Weights of a small model that answers yes/no questions on an image's attributes: encoder arch squeezenet.
Rows from block 2 of the fusion encoder, named by matrix and row number. Rows with one number belong to one attention dimension. Each number is 128 + 24 x the weight over the matrix's rms, rounded and kept within 0 to 255. All counts start at 0. Numbers have three digits each.
# q: attention query, key and value (stacked) (fusion_encoder.blocks.2.attn.qkv.weight, 288x128, the q third), inputs 0-127
# k: attention query, key and value (stacked) (fusion_encoder.blocks.2.attn.qkv.weight, 288x128, the k third), inputs 0-127
q.29:109115119117110098095078144149132158109091128121186163155152184124111112114141129133133145150152109101162106137096132135138122152103123107138124140089126125100131114116081135142181111118181130111109107107166091096103129156117113136091152159119173154120110120119166104149128119142135125134100167108118110139130101136140092159103138129066117130112135159156116126139124152102130140152100
q.30:136061099171125098107153150136165118116093150140115177103141104122149142166130141100115083142134147159089180149105146164150086078146109156098136142137137146125162078102129134138108130134130109109179117166089113177152115132089103115148129131114135153127126155126091171137124067142138103144105132109134113106147087128125164102124118130153138155123105148118153114139112150128147136129152
q.31:190100137175133129107097101106083137121131129122147093132130143101131096164177106135116116122120123148123082121125097120121127115139155115060142167131110128105156091145157054114098118112116169102137152135173108156105123113118122159097146149130127051114173113130115175147128152133139171114152116156150143132114103080148128137121136141166123178093091148180136104132106157141148145130149
q.32:158156105128094097119113133150121131147166128113152100112118143100152135147123121108141105116120139108169107144166132142140154128120118117134148118133151152118144142101130097084105142156131131125113154097141104131139123125146119144115131177117119128095122154156119131099128156071163169137140126149153135113129107181139147149089118136092081148147141097165120120152122121135123109145141
q.33:162148144123145140151102177102084120137133084101099102117091134135140128088114122113136089157130133203099103131119124135124107152143163104151109142135123086159107125113144154128176117118163157119113129111110125143084099138126130155125134150131132098146126113138102116135145116139100135120130100111115149135096135110154148118143116135181095136118126149169105099135134141166111145120165
q.34:131097114108137128153107130111091145103161154143133141151120126062129121145097122144139149172134114125130142110136114103102107111143137085127106122124138139136173122168149137106128138105130145089107119139101088133129142142098121132138158143103137136092092108119145138093172125163121122163107127158143146125141128137149170127166119082112154137098115144135115115142115161139109157116114
q.35:107123126091086120159170119079122121120115130146157112124148156071144165116141137123101111140126131115146096147127135178166110130125111105132162092147150127133141078162108154151122116140127128121135139142126144111158155125127086114071118121161097118122119104137122131130123135113119153124106107148117123124140121145129143125115130111139108153152134141123132135085149126165135100123129
q.36:101140149107116161173102168096143147143133115133147135095088142150106142096130116145109139083179152142100154128139119107133145136138149153132115079083128114130138130158114154173121115125086074155129138107113099153101180116102107123134133126167068109118125147129146102132137133177126133121121169139137095168176139134087142113155133147125159105138131138104123118114071104129152140093120
q.37:128161152114073146161125139098107162104150118138117149126121097091122111105149106098138181143142144134126154122130084164145088125093156095124124104177134173110156129117120170184099137158066089101091101111087121156107125118113106094088120166094095144091138113156123160121121121188126131135135128114137125153130115184138095120107164134139133127143132111144144193153143092119130161143106
q.38:120134107124114167104114131118081134127135143111138135114080134138178143117091117084098172151118120109128078138113113146165101143153138147128157131152104123090163178149139077134121115091143129128145111158142133089141131103097111130137125109168103125164131122101144083130134145143148157151107108086118148108121120153085134091142160126127150110102112199132107170142111077116170127141148
q.39:141113084127128117112137135147124139126131112131136100151191129162102122097135132173115090126115118198203130102115122094115084135113099099155101146122121155108150117167113130099123143124136114129125145136127123147152089107161147146114136096118147119143128148072134143110115136123093152134159071126116134140158147158119138110180129110096097124169135112138133106129149119115103168158118
q.40:138099128152127135122121120147079099170122148098128103120126110128145122150127150124116124136127132157125109141138116168109112105148137125130129126131157117092110122134124175141154119140157119140117163132115131157129088136129118122136088141089124122138099135148123093101094121103144147119121119105153124127149115090129164136141144135115141100073156133146145143139145144156127113140124
q.41:126072115099140121133138137166117135144116150132157148097134123162163119126119161131116086144138129124100146120137113114121101114153143124111105147144128102077156118142104120153155120119125132138135179138122145105183109104132083121172144140149106116113152102116113128108148102143108164146121122140132099122152158100137121127133144106141141118072126128127143108145130114111145158137127
q.42:148158149129172113135158102135077124151174137113116102119122108109145126149100108148115140132121152157179138126121127094154106117122126153141100119112127109069065124129108145112111131122155124126169144125177127145119116127116091109124126078094143093138085159118084098138135147128205134069114134103126128145133126170122131089116159127132121094090113158129118105127145141123148121169201
q.43:125152107109151120135134163141119101135164107180131136155118158133157105114091169150108126128123142096127132130109152135134109133151169127133156119123148122114131149129146098131134148096160155122152104166141128125133128093127145130155104116154103143108122097120141126075126111104134117085134111126145125124161159086135148140161156114075125158116115141121076145133127134146109127159103
q.44:184108098136112115057125119165141136113138162191120110129142102130144120126114099096137135107106128076145139075140137154077144100124084096117105196161135126105144123120143070125160108124127165162110128121111126103120125127114144118160129121149119127084150134123105125126145094117133167149161134144169156154119121136131143117113097151136083158152123140105114134173126100143113201157108
q.45:137138135138166113158177101139154102111100116175140107094139164154112108110092133138128123113117115099102129124135147160141146094097138126143169116086135119130126116135169119149111156143100116154145196130132123075133149109112104147136152144124144094141153180114098107110103146126155125085148106145170105136149095124137094172106113171147135152139164118075100131119131122134120161130115
q.46:148164117098165108101124119118106127088142108141130161119118136137144125080163137141148104134097147158137151094115124102134133144146151120147136139170093112106124089133170151094172156089163121083116114133124109127157123143126154108100129102135135159097122115120147111122118122097153139137136145172115120135142154147136112159138132143105139145109125134142096141142131145100098122132133
q.47:162119126134066102145078117136171139115138120120119139152142144138179151159148117118111107118142123094109139112132139127122122136136107120155110160165115126104144140169125145139149153117136122117087116104131150100127099121096135100148108102134120142128135111079118097111120116108119104134120132160114104133168147122112147194152147126134138125131094145118114118144136143104138108152122
q.48:139121112156161125136177136130105125122118121119148101112135107133177109150116098127111150149124115094180142136120135125125124142162110137167101112176092143123108126141130115119139128137128099099124124141137126112128119139127110122116114136129126148150119141112111154118136116132138127124094113096138120117136087118147128180120131111127132123123136104140121137123148142131135155113132
q.49:104089140122151145144138157132134150121133095136115158168141106134113145140098125120126147115093125151113122113126131139107124112094121102089153131136161102098112100133102138152128109131117112137127162152120118120119168124136137134113099146114116129121157124119137185143117148127138132125108133121097136121114137109130183104116156130106136136094124136140120113100097132128133151139130
q.50:114109141144146119135124134145112094132112158134127135112161131138107118152094168114118144110144137123135137100126142121126115102143163140133104119127099112186113132119153153127166110133075086187113150152143139109097123098106117119161131144151126138124086176117137093101143122151131113101126117180153123113169135105127124164121109120154151090163141143125128108162150114111149124143086
q.51:151138153172147115171169147099096130138126136151116118197124124158125132103110083155139124172094131136129122096113128099063137122174149155124111105089171144101133117137159153128142126131123080132120097143121095089114123125139140133098072086108143115151134153108147124102118123087129167143111102154128117144111164156110134142147153114113091094127132085171104146145146164136142097114157
q.52:105141122130130093126125086135082112100124123105128099127121131096157154150102118127143160104113089122147167114129130136145138121173126138087125123147133076131098114073143140112194107101142159171072167079120139149159094113183077180095120112140114165103115114186127110095154159129114083119105132136106135129122144110152143121084126159137140142080129111092069143164168163098156139109157
q.53:134131136146118120119155132136168080125143127140089112152115160117162128068153139174120134145125158164105094141127150145090111124094145143124099095098134157092107152126123110137122147145129140122128110134098101174140147119152147150130179145132122102165116139096128129157169102118163104128129110167128115142126116159076104097156136113124140118098136133143133098148098118131156096118097
q.54:100147134145098118094107161129141150115109120118107117088170163157136117126121139111142112118102116111131145104093154109095126095131114139097145124133119143109153152163143092157141124147176140084064130146123100130135078108131171105138162159149135144147094157133147154155150104141144142109160112101124164140134119148156133128137154089115114120143122151147117102148134104131091102141089
q.55:109152124139117094127154131127144107157140137143164147107123101125155128127138103139116113175106110140112156087142149170136110120055139079122112107106117141115165130148138136117123138179143150165091094106134098108152143140139140144140103108115137154137186159129150149109105137101165130158119095147136141161151124124139189127123171102116126098073181130095096088155084098159063119092144
q.56:119137126100154163144081111132157145156139134124127102102131123114121144142102129129129135108153129158143148158146117134156110118176112133092159101116104146126150131109163174103105150107137139147091135109127116095128119128129151111116127099109116112146155131105102158152162123118106132114120129111145127139112136108091113106129161115200127121070136137111137130118131137125108152097167
q.57:111134153128117146153144115151169128110125098156099109134107124165150082127143109181112127107109112139096124060122145134151113116089127119108101157096101139109139150122149112084127149118138095122142151111127082135150106122117102155132140160124144180160166136102109144124098127140110119131146124143097214106163115133123134147077108104095159172141117122134117149136094128176128122127165
q.58:121138125106121113114103138070149113126131150149095153145143124087111135080082161148086128123144158115116159165110129126129122125125099132153150088095111174106113110158151164098140145155133078101087148122143094172136122131085141153100109154127105105138130151119143125126092098114153147082106120122145104117063176183117107176132138123119149146143108139157090146150168132119147114118152
q.59:137149091152151109140189111137142142092102132132129114100139100134099130142126110156126115078082118115193035157101164156178100174095113111138144096169152173115126104133173107198093149164102148086166095133102131091112119125123150115154100137143172082094105143143130158111144108148153073153103104155125119148113131115116173149105116152098112135153148100113164128141139129102145162112120
q.60:186134098121082174128108162116155108104142103099128067100126141141177074115083184149110123139157141105133062136157109140148188130154124113163194117139085106087147123106092122146095152151141155118144116101139094152110122136139134082153148111156109106139091098118112118151103096136146114128123145090095133099126112111173123153155146134136103175171110142066155145112080116115149101100173
q.61:098161153130133159177146096140139152123116092141132144130150215195111151128132135120088137068171176143142139112109110156113149130079161092148125108106071143106092148128112106127123110094153096153122135129139112165134096157086117173115101129121158153151138109108140189091134130102112129143142130096124114109152149145118153104131147110140140119127161165146113107107150157154103146139103
q.62:118172134129140126096190109162132076128173158158091170190113138099119150131091141101118140061103165115117094127132149132132122144042122174119150141152117102132193144139170111109119071131106108156084159107097142106078125114160169120146159144159050157116113189102121135127150172143171110140126101152106122148118118125153133117139091088093167106135053126122104119200125127117136102156086
q.63:146117073130145127118125129138129149155133108162120145091146129116152146143122129153111139102114135162126141168119134101136118095131150133090135107134118122114108074136099130120139104128129113130122140122107129108103135151148129170110124151170117114096103159166081143151105121123177122135122138147135118159147125100142127169156102139114088142148154125128132152135142127149127130124114
q.64:104148112095126115109113112145123093119104145141099107110102155092149158142159157112147166114110139122128139125076136156149148127095113135127145065092112130132113114168132113138136117158132116117110153125116104152152107106150172164077113143143131121157147133118133106108163066123186095114096097177136156160156138103173129119129145093132141141128125107144093121116127134134097102101116
q.65:124113102113121160138111211130109122133100124115164134068145084184119109120160117135125114119166126089128133117098110080097138146170127157174161157127154117106098110151125134132099138200126126084124137132099120124101110110097150152094072116159146142112105125162115053125174112137118143148167156132107121148153128159119128155125089133134127109170082139087089151141142114140146087118173
q.66:092092161130103125100130150114117139169139132128105146140132085131146156145140106142109131179158097120087133167166168135145041119127110152095101148116180126119110175125158165086133094144101159111114107148107159125146122122140108186167128096081112118134131141124124086101113121169127070146085135125147089127162153116136110112102160174129135127131136110129133156163111122098159191142113
q.67:144164108154148140082138134109141096092114138170179107111155176115105164143139109133143145085146184162139167183131124161123125098115114139144118109091139106106127120148129093129098124075139140139144110129118153107102156134143123173127173136115145110141103165126150118102160139115129134173108140160121101136095097145097141112116126126111112087107145145131110081139151170128117100134120
q.68:104184136136112098143149124134134101074144075108072164100093097167147119121190097055132139108102070134171142087097164119147120136090188112163085182207072126106166188138142091176084167126119113149083090154110090129137129110155123114150129097140146119074116142144151165092157139084163134176118139157132146139121125119096162124154105104153114138119141121159172115081163103127124115086166
q.69:179119129124129083111149151117143085079111131167173113114137127135137111142150143083148138083116121136137107184071150129144106190117120105173132146138126149154134102171083111158103154083144081135098111190120161136118117121134112142097121112136163055097128182176107141156121126150184100158104102087091172110106136121123146145126120142148155139151130150140084143117153121111112121146121
q.70:151138129132132157166169152121149080128161165105089117101133138133151129138108203115096153093162157158115141094084120144133146157128167129137157127053119126083140106144143123130096092146109095140118146119127114168111122102125150174137177133127121123145118166118113173079140142132156151170106108156120091117115110144099177141129132117172177120127131124131081115121148143081135142099124
q.71:116113148127156145130107126102150097101137145131107118099149145087144139120072127157107135084151150132082159176151088142121110117120106191158129124123133138151125155130139119134088113062110137111133142155130089180122142120119088154166169097132129126157107180092101109129106163161107143151059173112120151157097155156110173109119153090150139123127123141147090087108116136134138137153106
q.72:123081124145108120152146124145112125160122134140140091128112116134133146100141106124116117122150118163114171123144126144122126092120140129126120150114126137136169124114144116109092170110122141148129153103109141102136119144073132136122101110110147135143130108131124129113143099113149121137136109129112139131160139139101174100113131147149104079130136142123132109113138159158106124101125
q.73:114117127105153144130125142130145141145128091114136104132139129166109134113104137146125152117126133167117147104132127155108129120133112116108087092097131124136107084118151118149123093126142090109154137138133119126087135105141120146107148135125119110140149106144133169113129134101088146134141118102103145099153144106132143112109100124145172124128141138085125125134111189152132098152121
q.74:141108119122125107149172122148137155167122116112136160145141156069132134144138172123057155132133094079131127131093128144087160116104124099120134145135105152119151140161096093119157141093111153149132083127131160186142189153130101126113133135170120159119112100124122154148150145107114137111119161079147132145150109141137116147119129163137129132105113135100107123121100133107114143133103
q.75:152167132148178156088158165108147135102129142120153073121141146129069132132154072135133147152154163140133141120137146075091132134154125136108122111125147100121125134115139115122082124116115101134109151127146142160116103114118128092163102131140125128178155132136099109101108126127153149141141158114125091104109141124134139129123107107121084123148153091159127148150135133142154128123179
q.76:152110151147143108150122130136113102152168121108143134139108118144096142163126189106103154138155134115111117138119100121143109134129118093140136137134130110126148141128130123156166107068106130176139133117114162098142111145114123130084160134126134089121141114199133125089104128131128106132121124104132140112124125120116146112124147155116124114120084159096137137144132153139125108112099
q.77:148132116107098111135083120099167140119117065118141102089121154132177119076108175163117121151146130137143149137087157107134131073151122120108103133113139166106128130113097154140130095169150119112117149144145145161165139156143137109106168135106153157119153108177113117123162157113143115099094137132124151131124076168097134127165137158086096166125124113149149128125155163149091135136135
q.78:102069112127114195152136114107114168130141143102088148126141090128094124143143077113168145134152154124172121164102165084130105129130134100154128165132146120109134097138156158133141125183082138117139119141108158149151106118123150097094120130136086130118181104078133100146165127107116120106135102164117073095120079119110181146118144153210118113150089147087115120116097103111138152136147
q.79:100146128154174118112214129102107109120083156166155130085127137144178175170110103085157143154111101149128147114156121136165160132140181132115153120130107080097152117136134142081141105177106136131152158070136164116145131130117062146133163125114094130114123151129091135101106121162094104132105129122119110149144134122130131097114131128120116118099094149101089151151180138138126111136136
q.80:092104137150136155126159148165141109112094128154076079130150140106137130122107134142110115151138077102184102148092125119148153106186117139130169129161173108093087132070095121124182195159137094071138132156150117164116088120108098143144052163129153169139151091134093078157135108168150110131162117104123165092118041127135128123114118159124106114149108125094100124170138136109147128145179
k.29:079108129087162167124100131129128119113119129107123149100151191118147151138144116123113101119098141103106162116124115084155097133135116127136106137128170130104138144138142131119117159119144093140097145137149113167160141126156106110146106095128112100098108123125160142105174128109134118178155134132133110123134129096117120144150092150108171124130123147137141138173131137106108103158137
k.30:141122104122114126082103144080130137142134117142162104151127108120131119135171128156123111149103125195110118144093140143127142122129114141168128138106121149128105062067153116122114144119163115112132140150132092128154145119108059109175121156140137141177116123111135139141150126157106116130102147131137072127094130133153117164128136106089143136085120115143099141195112116110143196127091
k.31:132143111142117133199173141112127100122099151121090154119121162108150121136137102102152102148116162150126118131145110122170146142125137087095151072156128120110146159106154141146117124110150126102091112144100123165122148119109130133119141131085147153147173140144118137133153113117106115093173123165158145109122130117087134122135169141141155122132104161120153075074146144101107131133159
k.32:143163141148134117142121134131122138098113112109092106142114143120107105166170122113119148147143112140160124090106126125102156141136151150109120137189106133103095122104108116108106126123107151146138120130104132157116147143095114109158149140104124137092130130146128139129091180117092105136047104090073103110133178098107176094119120115198128139076167123111142172161138138113105112161195
k.33:147150157124122150121136142133108129123113117110125160160144157153136128088104152148125111132109147140137131098112117122138171123139143139145134126095162142084120164149093163155105131143121144127077162108126137115123129126115125127105123161150146160078104105127143150119157106118119133128146152166137140117109127107150138130092125130088156121131100137153167136116160112107127126109148
k.34:142105144106143170080159129153169149141120152128102139149162107114156129079165103156144115115103101086138131123103148098145150092131124118130141100108109129166139083142134134162154144096153144128136102156120101115111138089160125105131121109120157122154120112132133124081132103135137136127084096143116123158158124129159106113117175116148150127108077130127101078108129149142159132153114
k.35:134090124111147161126150140116147146123128088081144084085128111110161104134129113108136152147139118098113175120119103127092102101147137129162104125139121128134116143128156175135130121140106163113128137144126188137167113078125113127147161114117089133143117110123100143146132116113132112130121119113130126151128092141139127110090156142133160121106111140142073143153112146157119113174151
k.36:124147132090111161096097155127117110158170110098148120114121135138117092141114156121084090101163127157091131136125135178148103129141115090126111117152129133158118140114111106133156096118090102115159089126174163167137131157115134127122148144132110084123146117103134165111126143135123153118094133147143125115110172106109100158123118082144126103141152163133141123109103118112124120124130
k.37:131123142152121146110105108145108168130135139090142132110095087102135134123138133132086131086133121109119113131142146121107083105135138126149163157101089090178088055095154114125133168121114139134162179133132127123136117089068117098130122163190149110110163098191118102142136100113128145134085130113160137126138119131114079168131128154148148147088175225148087153151167124131166132102127
k.38:122159098068067127112144157157124165123110129117158115138124120169175097124132081151112144119165179127143099143111123187092113107114132116138110122115087132163109168140111146155149102142155162102118169069112113139120161147084166177160126111137182128123099126131107160123121135160107159121149162120101093161083080130140129130113139157121095140114116147150144109080167170129147129141106
k.39:124074129147168161070175140131109087132086131158117126124175118146115101137102132133144116147136111106127091137164131073093136163154106136099153135141144132095128125153079152164179135134130131105132084160143111131147098137152111124136138122117137106125102091082138103165105125144185138125168123134132111193107186131108128124146109128109121106132129128147121150139171111145121120110119
k.40:139132122151162117129117152157094075138113111124114119160123139116136130104090120124113160136094179138160102098140098108128117110115168119168100147137163116144118114135150151148108139131133099161086136099100127119162127124130133098151131119145147170143133093091100136133173131169140120127104130133087137124116134128119129133146128091071118129132091129126153128108138152127119162131117
k.41:126125105158146184094107171167129128116111078141122148141117147123157144133099119132126114132106068161139123112164107119098142101114143102178109142138165125162185149158150138142135093115149105110138091109141079145144118124143140157116151119115127100118117129113090130124120127184103149125110151087106108139106121132159148126149137107117148118121129106163105113141100119161109128138088
k.42:110171059123140145114152127108149134125125113155136129145136153145112109117148090123071137118115167103186098126105130145139136095128098135133138108167160146093132167173091158121087112153123129125112107109154104154126169122123090117133138133127147126111120121125120119137134111147188125114132138103119126132145134088099119104146133108181114098156087119128201177110108113133107137104136
k.43:121121141103069127142154116149115109108097117127112104128131155142136136125147106158107150106138158138160145173084108123150132102140124142143081123101188140122135119162125150136155127151123140119123105127123085119120116134129127150140141074081142137144145109078114106141132128166097174148133117129117118151152145125103111134131096139096146143112148099125154135126101133119089152164091
k.44:105129126131129099138130111150117116131127141104110114169146108128111125118121132118144108094111118116133097099174167106106113121097124101124153109098139111120135079159137140165123110117147113154107110120116142126133103139107135129140124138130128136102159111143156147097131157137135138164123119179084109181145155138163105140119174158159120143146133108144111089111095140143133086145142
k.45:098126113129119137144179115154143113104156103137126118064158092120132096157198085082089087087100140124154108129165103100130073156083091131120090135147133129118130140164140086111121134130114137115149100202102132135124115116118147088119167102125102111117154139134165135155122128123124142152143117138152144126177160097111141135175142128132108138148171098126144104122139134151116096143114
k.46:105129110100116127145113100124131129105122133099085149150114135143124124135119124127140111127110148099130135093139115141148126100133161114129134123103107112111165140131103161116116130166168128094123116145147127149125126122127098170130105116121147097093115112146112119132117093152106132135121126123144116151164145104138114129120095179149170138153146117101113136174132144111112114135155
k.47:144119112105124157131106105161140140137154102137094124145091151130117115105093170137166120139090142157157095134190151116132127112123126088152128127111171164189139154111125132108141119117092133111122090123131128134132117129128135177109097132121112139097109115162158134120135142147107102088131150109120112144097141120157143118117109149154108124122105137108082098123137147142107121144165
k.48:131149120088133171150138163148101101118112138091132130115107145155143119123157191139132127139127129146160141104122106136141155127139129109094139110110102133103141115146119137128157105134133145114118118110156141113142162141109135124159158129110118175102141126174118098133132115130107143151123161143119122119132121159104120104139101118118136140139130138104133119139130101119085128104119
k.49:131122112163111125138144093103160137125141106177099152109167142126126140131136109129166132118133146141141138141107101091103127134119110108124114117125102142124150114112132122083108131134134121108141127167143119162130099156124125146133111141134128117145150103101127172141099133120120152147138103109095117119135126126113135102166133122136088130123130112137115120121147176122138093132158
k.50:108127132095107124088141134163099104152103145146092148160118083110122132113165191107152127093106100124104133119098160104131151145114160110116146122102170141139167111110107130129173148152162119127129150120086112126153139135146135140138099130153158116096144123165122148107127182096143130142141106122131152146145120142172138120122111148090134124133127138111111124134078132110127109132138
k.51:073114145129135106092152118164120110127216152136127141129097145132137149106132179124100143114081134152127138117160141154123174089182148095090138153147152104151144114078094164155141105116165098113141132111134109163116119117104108126099104147166074120114087135149086168142063134111120144107111157076129158078122173108141137140153157109140118144135162161151136107148179154159159080155138
k.52:126160102114129110103148117125167174150135130140169126135123156172102112094107167131127090124134172154119166145117144169137134137091100186179136128110135123120105154184116152177071142121151114072103112146117103136091152121098129093106135121134111139170099150139099146164134102103126116186143110105101103121116116120145132121109130158114152140102143143148143107122133115137120101102135
k.53:135150118085137114107141106110106158147150166084137158158133098101097165108118107149120161118111124123113135150100122124132145120118109126161124137074168099146154134115156131104105108113136134101102148115117181142127128121110138124127147116154129125121139131126093153065115125139139132092150109157119100161087161155134145102178106120116130127109141165124148136133138127085154156141160
k.54:108122103095143122121166141159110124132147145128149166178080131131122153142152116105095136110148127128143115109158137150164152130114167166133119184153159123147125151121161132115171097138084139161136137081125101124141144166167184160103097115067070119103138112107106131087115163120140162129113140140097099129071144122062122089123128156116120132115127128119119113149119079060158128133174
k.55:136108124080141118090141105100141133136118150099162131111140146126077115155091177127135176106157135086113181146119127091132124132143134180119198136155139130137093150174080134106141110125130146124105090171148123167125091118082107060112110131137143099116132167141095119146144130152113118137153144154110098109110087149135131143176114133118122148188102107111152166134084120089127157143150
k.56:146217099180134131091152111096097128114139080122168160063131146180111098128090107092129121154082124135120089113115090141163151168109109161195126147091128138103066122192115085124086116148129136127112102120186132106052147159123146129118114120185142134118151142104172103093111143127133160170113180136094140092121147133114103158087128115121147184156175180206118122069100154093115136134102
k.57:145149110125122128128101117148105112118146123139123165121125138187171136109090184083094186125137109093085117143146143145155154122117128154135141103139150130133143113172098098155110152066102178149148159151135150147124111113110135115111128097100135117111109153151120151176128156128154085133150087138112093122121109151130096115127134148100128086097080121109150150126155106089166132145108
k.58:140148143153122135100160158104186105167146105139144169123116107166138080144149092096155141139139103113134096098153138112152110149146098092135114138127131123121131136140078138161175066129128099154137081131119108097121153166106098147103130100091152110100172139157160146125132133120113113104143155139150137136101135096146121079136117157126138126038145132166150067120130162153125159110142
k.59:149128159145142134077145134111125136131119124152116116141153156129152127123135138127125122162102121099093124051141117130144168120138142126101102146098136121175141135147117152087151116147151121158125137088133095167130095103112102127138097140090117112135167147098163097107141108156094150083106116089100183116113127131156135161097102101117144093094078147141137159136103134149143145152115
k.60:150169134120131134168142093121139155149129082148113151146113131142113129126109134109107169096095141140120154096106131079125129184095118133153105120137139162121136118133172114185153136143136120130150094144136127144151128195116123164119138096108159130153114118103133168109133154121134137142132067136118125152068136102092144088112174150113215081142092143143068098131109102090158159091114
k.61:137108145090117118137078123138103095121160118094174119181123148153122136151107119138142133132144130117153130165160116135123115097170109174132138091122161108046153135105107168128124171082144140115124118059102089071098138153163164122103152103112143132124173130167134144193102075120178102110107124125179087170145145114142086122154145171140121117117135105121167132114165083136132120130138
k.62:141151129113132128108096160130147173122146081081152134116109110165111123103151102124160126173125066093134153096121125153135089139141156095095112150095126092158092166181107120112121131174132140157118114201185096115168084125116094113116098088160109138137138098108114104160125136088103112141143153165131130122110144116099131109136121115130074179139191155114181129170087185168155095120163
k.63:126111100161109106151117143135107161115118127114148136140129155148115134137148110143139101131089092134154132101124157144130120124145095136092154116089141181140140127096144158119157139141184103100107113129140141115143095116134074176170116143109090104121114137116165095135113154104130113156126114122120118116128097126124114152096137125108142125138123099140150141114138145139101149107136
k.64:146137135130163094126108116143117122175120123127176129154113158159143117159139089179110114152108114125118112122130154150185106113152134103119114136163133120101114139121121124137137173143143110113104118119170118074135125137124094124125075137128141145125135153104117118092154163148108103121120089117185152148133129088128090161068105125130105140093148140105141164131144152116117141101128
k.65:169130139098151106121146138156116135115172153154075118111157138130124146091106139104138131136134147153123141162146136130148110109116123124103091095124094141144142147104167178108143114160134166153152111110155119084175115129145119110125133144066111140115083153120139101060142156161122188098118129102121116099100190137090155105115152121141153126127121077151127113144123144127114159101093
k.66:153110134127113143181115116171130182155111179099129127072152120111100120092093152117137118120118111125108111133088090126143129100136154117129117150107127174152164074160077095136070119118113127155115159178101126134092140150077098093175116144122138095096136172129151137111137118169112179118137108111115130142154110165148182140113116099108123157161133139125130077161132123091089100145118
k.67:115104153167100124077086154118101140121146080129127150101155116174100160125102118171164099115137111126178121130125139134146111104179171153095154140103166108116132131146133172115135086159136120116093096103145111139120094114127151110152166132168143152107146135147125086127136080122127110119087192111138113153139122095088116161137127113133142128105154079112170091119120148165097152090128
k.68:123116095140132094105130082097132127133113169145118137122101147116154157155132113137137088129170190107118170107149116111095142109129149148095172159127127054146110157161140124066141095116108169116141154074140110108129109121082169119089145132127110155175143109103153176139127139154121177102118065139129133124146129154137084149060168111105106138126087110149158132129141102123146124183202
k.69:096101139119130131109142130124126148113105117133095123128132130137116168163131114157106112153127132132143122116137114129172086131166110159087134170109103117145121148124149132064164136158113125135161119102145124158131096157115121133159122110124081138157158152088127116096149119119129110116057141093152152156113135109125156133128104095091136112077121154159132185139149147146145137114140
k.70:196126152108174134118105109110160178177135105139141135138092111167160103130150105125115112142121114141143113130160126084118087151180180124111171144099150149107146090116133154135133132139125140149072122104134143109117121182112122109081100108136160092125122118166143084104134107087115110125124110145126109136099166099130098121130129095073150113126123150114140153115156132152150145112133
k.71:140127149138089112161128103119105171168097087109092151139115140148134154089124147139135102070162114131128131141154094113114093099144104111092126141114132134119164094158130151127140154145127153153112124141103159141153134160141147126144143073150173134093114136119085112150114142081177078116112174176147117153128110116083114129133140149144165113113137141141133090141175112124154086108149
k.72:151145135154119114097112136134131122094107118120120133088136163145117156136093141139137130160120135153142089137090146117129147128111137135131135147134126127107113134148120146115135150090153114115124096126140138096099136099142165141106139131159140145113151153151141135128159131129146145121126131143128140132155103156159125126131120139101147189149116133128102085107121122098118121119106
k.73:128128120105113122132119136106116121103151122087138139140122109107131134146130107125120113113135152117095121111151124122156091110103107125119132117126148128074129146133124151128124146154140153110135121105115089135110130144120159147107114107099120165120133094146141138129113153115152134138137162102142100154147134142122111104130128149115126089101131109127167119128137112118140107107154
k.74:143139099120112133141113118119122146136139148150163107152108125173130136130172072128140152099151135105152145133158094131120130142147155124112119134108123168120115136162127153120107138132073158145111101099118119123120105099147116057153104116135149090145106135121169125186079132142112138131134117124094141101128148118089131127105130117131117142126139115140191118122129123148121096159148
k.75:125094134130097088130158161144142084096139135128159172121145110112115118141162107083123136109095121116085115137158139153151096179149158185130138112122109136084140111147093131169107101145141154129137121115086104191089123160101126172106126121150131109092118110137123093112141139161151117132060134141123163106159141122120109175139100140143152131149106106129136134115094143100132149096109
k.76:123158134115105118104119159154153111104126124113137137124128131164101146146129114124135119131105120132122131108127127148096144148147114082089192148119131083146135124134143140116133151120095147114125123123112101113131120096165106143157128082130107114137139132172137147141074134134129146169135157122113163138087137120095127153112116115134126164141139127098093133129148136160134051139115
k.77:112143130099129139115146113101094142189093165147170178174079115119125145123179120116097139128092168121102141106158131098137133141108153162182155148161098161103110131160138117115139100089123114133118079149127124110087171166068145111145130122154102102117131168106083169133155064141106098171148137129126127061107112120100136111084089126125151134064116152111171108126080113113096174112137
k.78:117148122134133106118115154123111103136143138169129114174126135131137131120108131157136095179112119124130111130109124157130136146133108125130145132135133148112082190152143162163107064132143120093171108134136108095126129110151095124129106120143088146149107122151147130187095150136072118128141108109135169126144135098151123127092108074081104148181081122137158134130111145141121102129119
k.79:105123097099106105121084152115136138146150121164099142109073141191146113108090154136132172113196164121144070073131114119106146147159102091152111140132176153158128142128099162115142137100121172136122105152086103156116134137155179104146114137099151120098117116158119122124125101088113159151179121150146105134117133110141119135128148069118123192156180081127156163096135156142096120112123
k.80:128181121183178087088130149117127134105134149119152088086139113115140137124123091138112120144101114150083120177179148131161114141076094105165135156077140127100140093159126139107057146099104166150174119103135137116118138137145112096100172139133097129134141123143157151095074167141145140178120095108112121149114154143158163120130166130128083164111139123143085128133112151083124102097125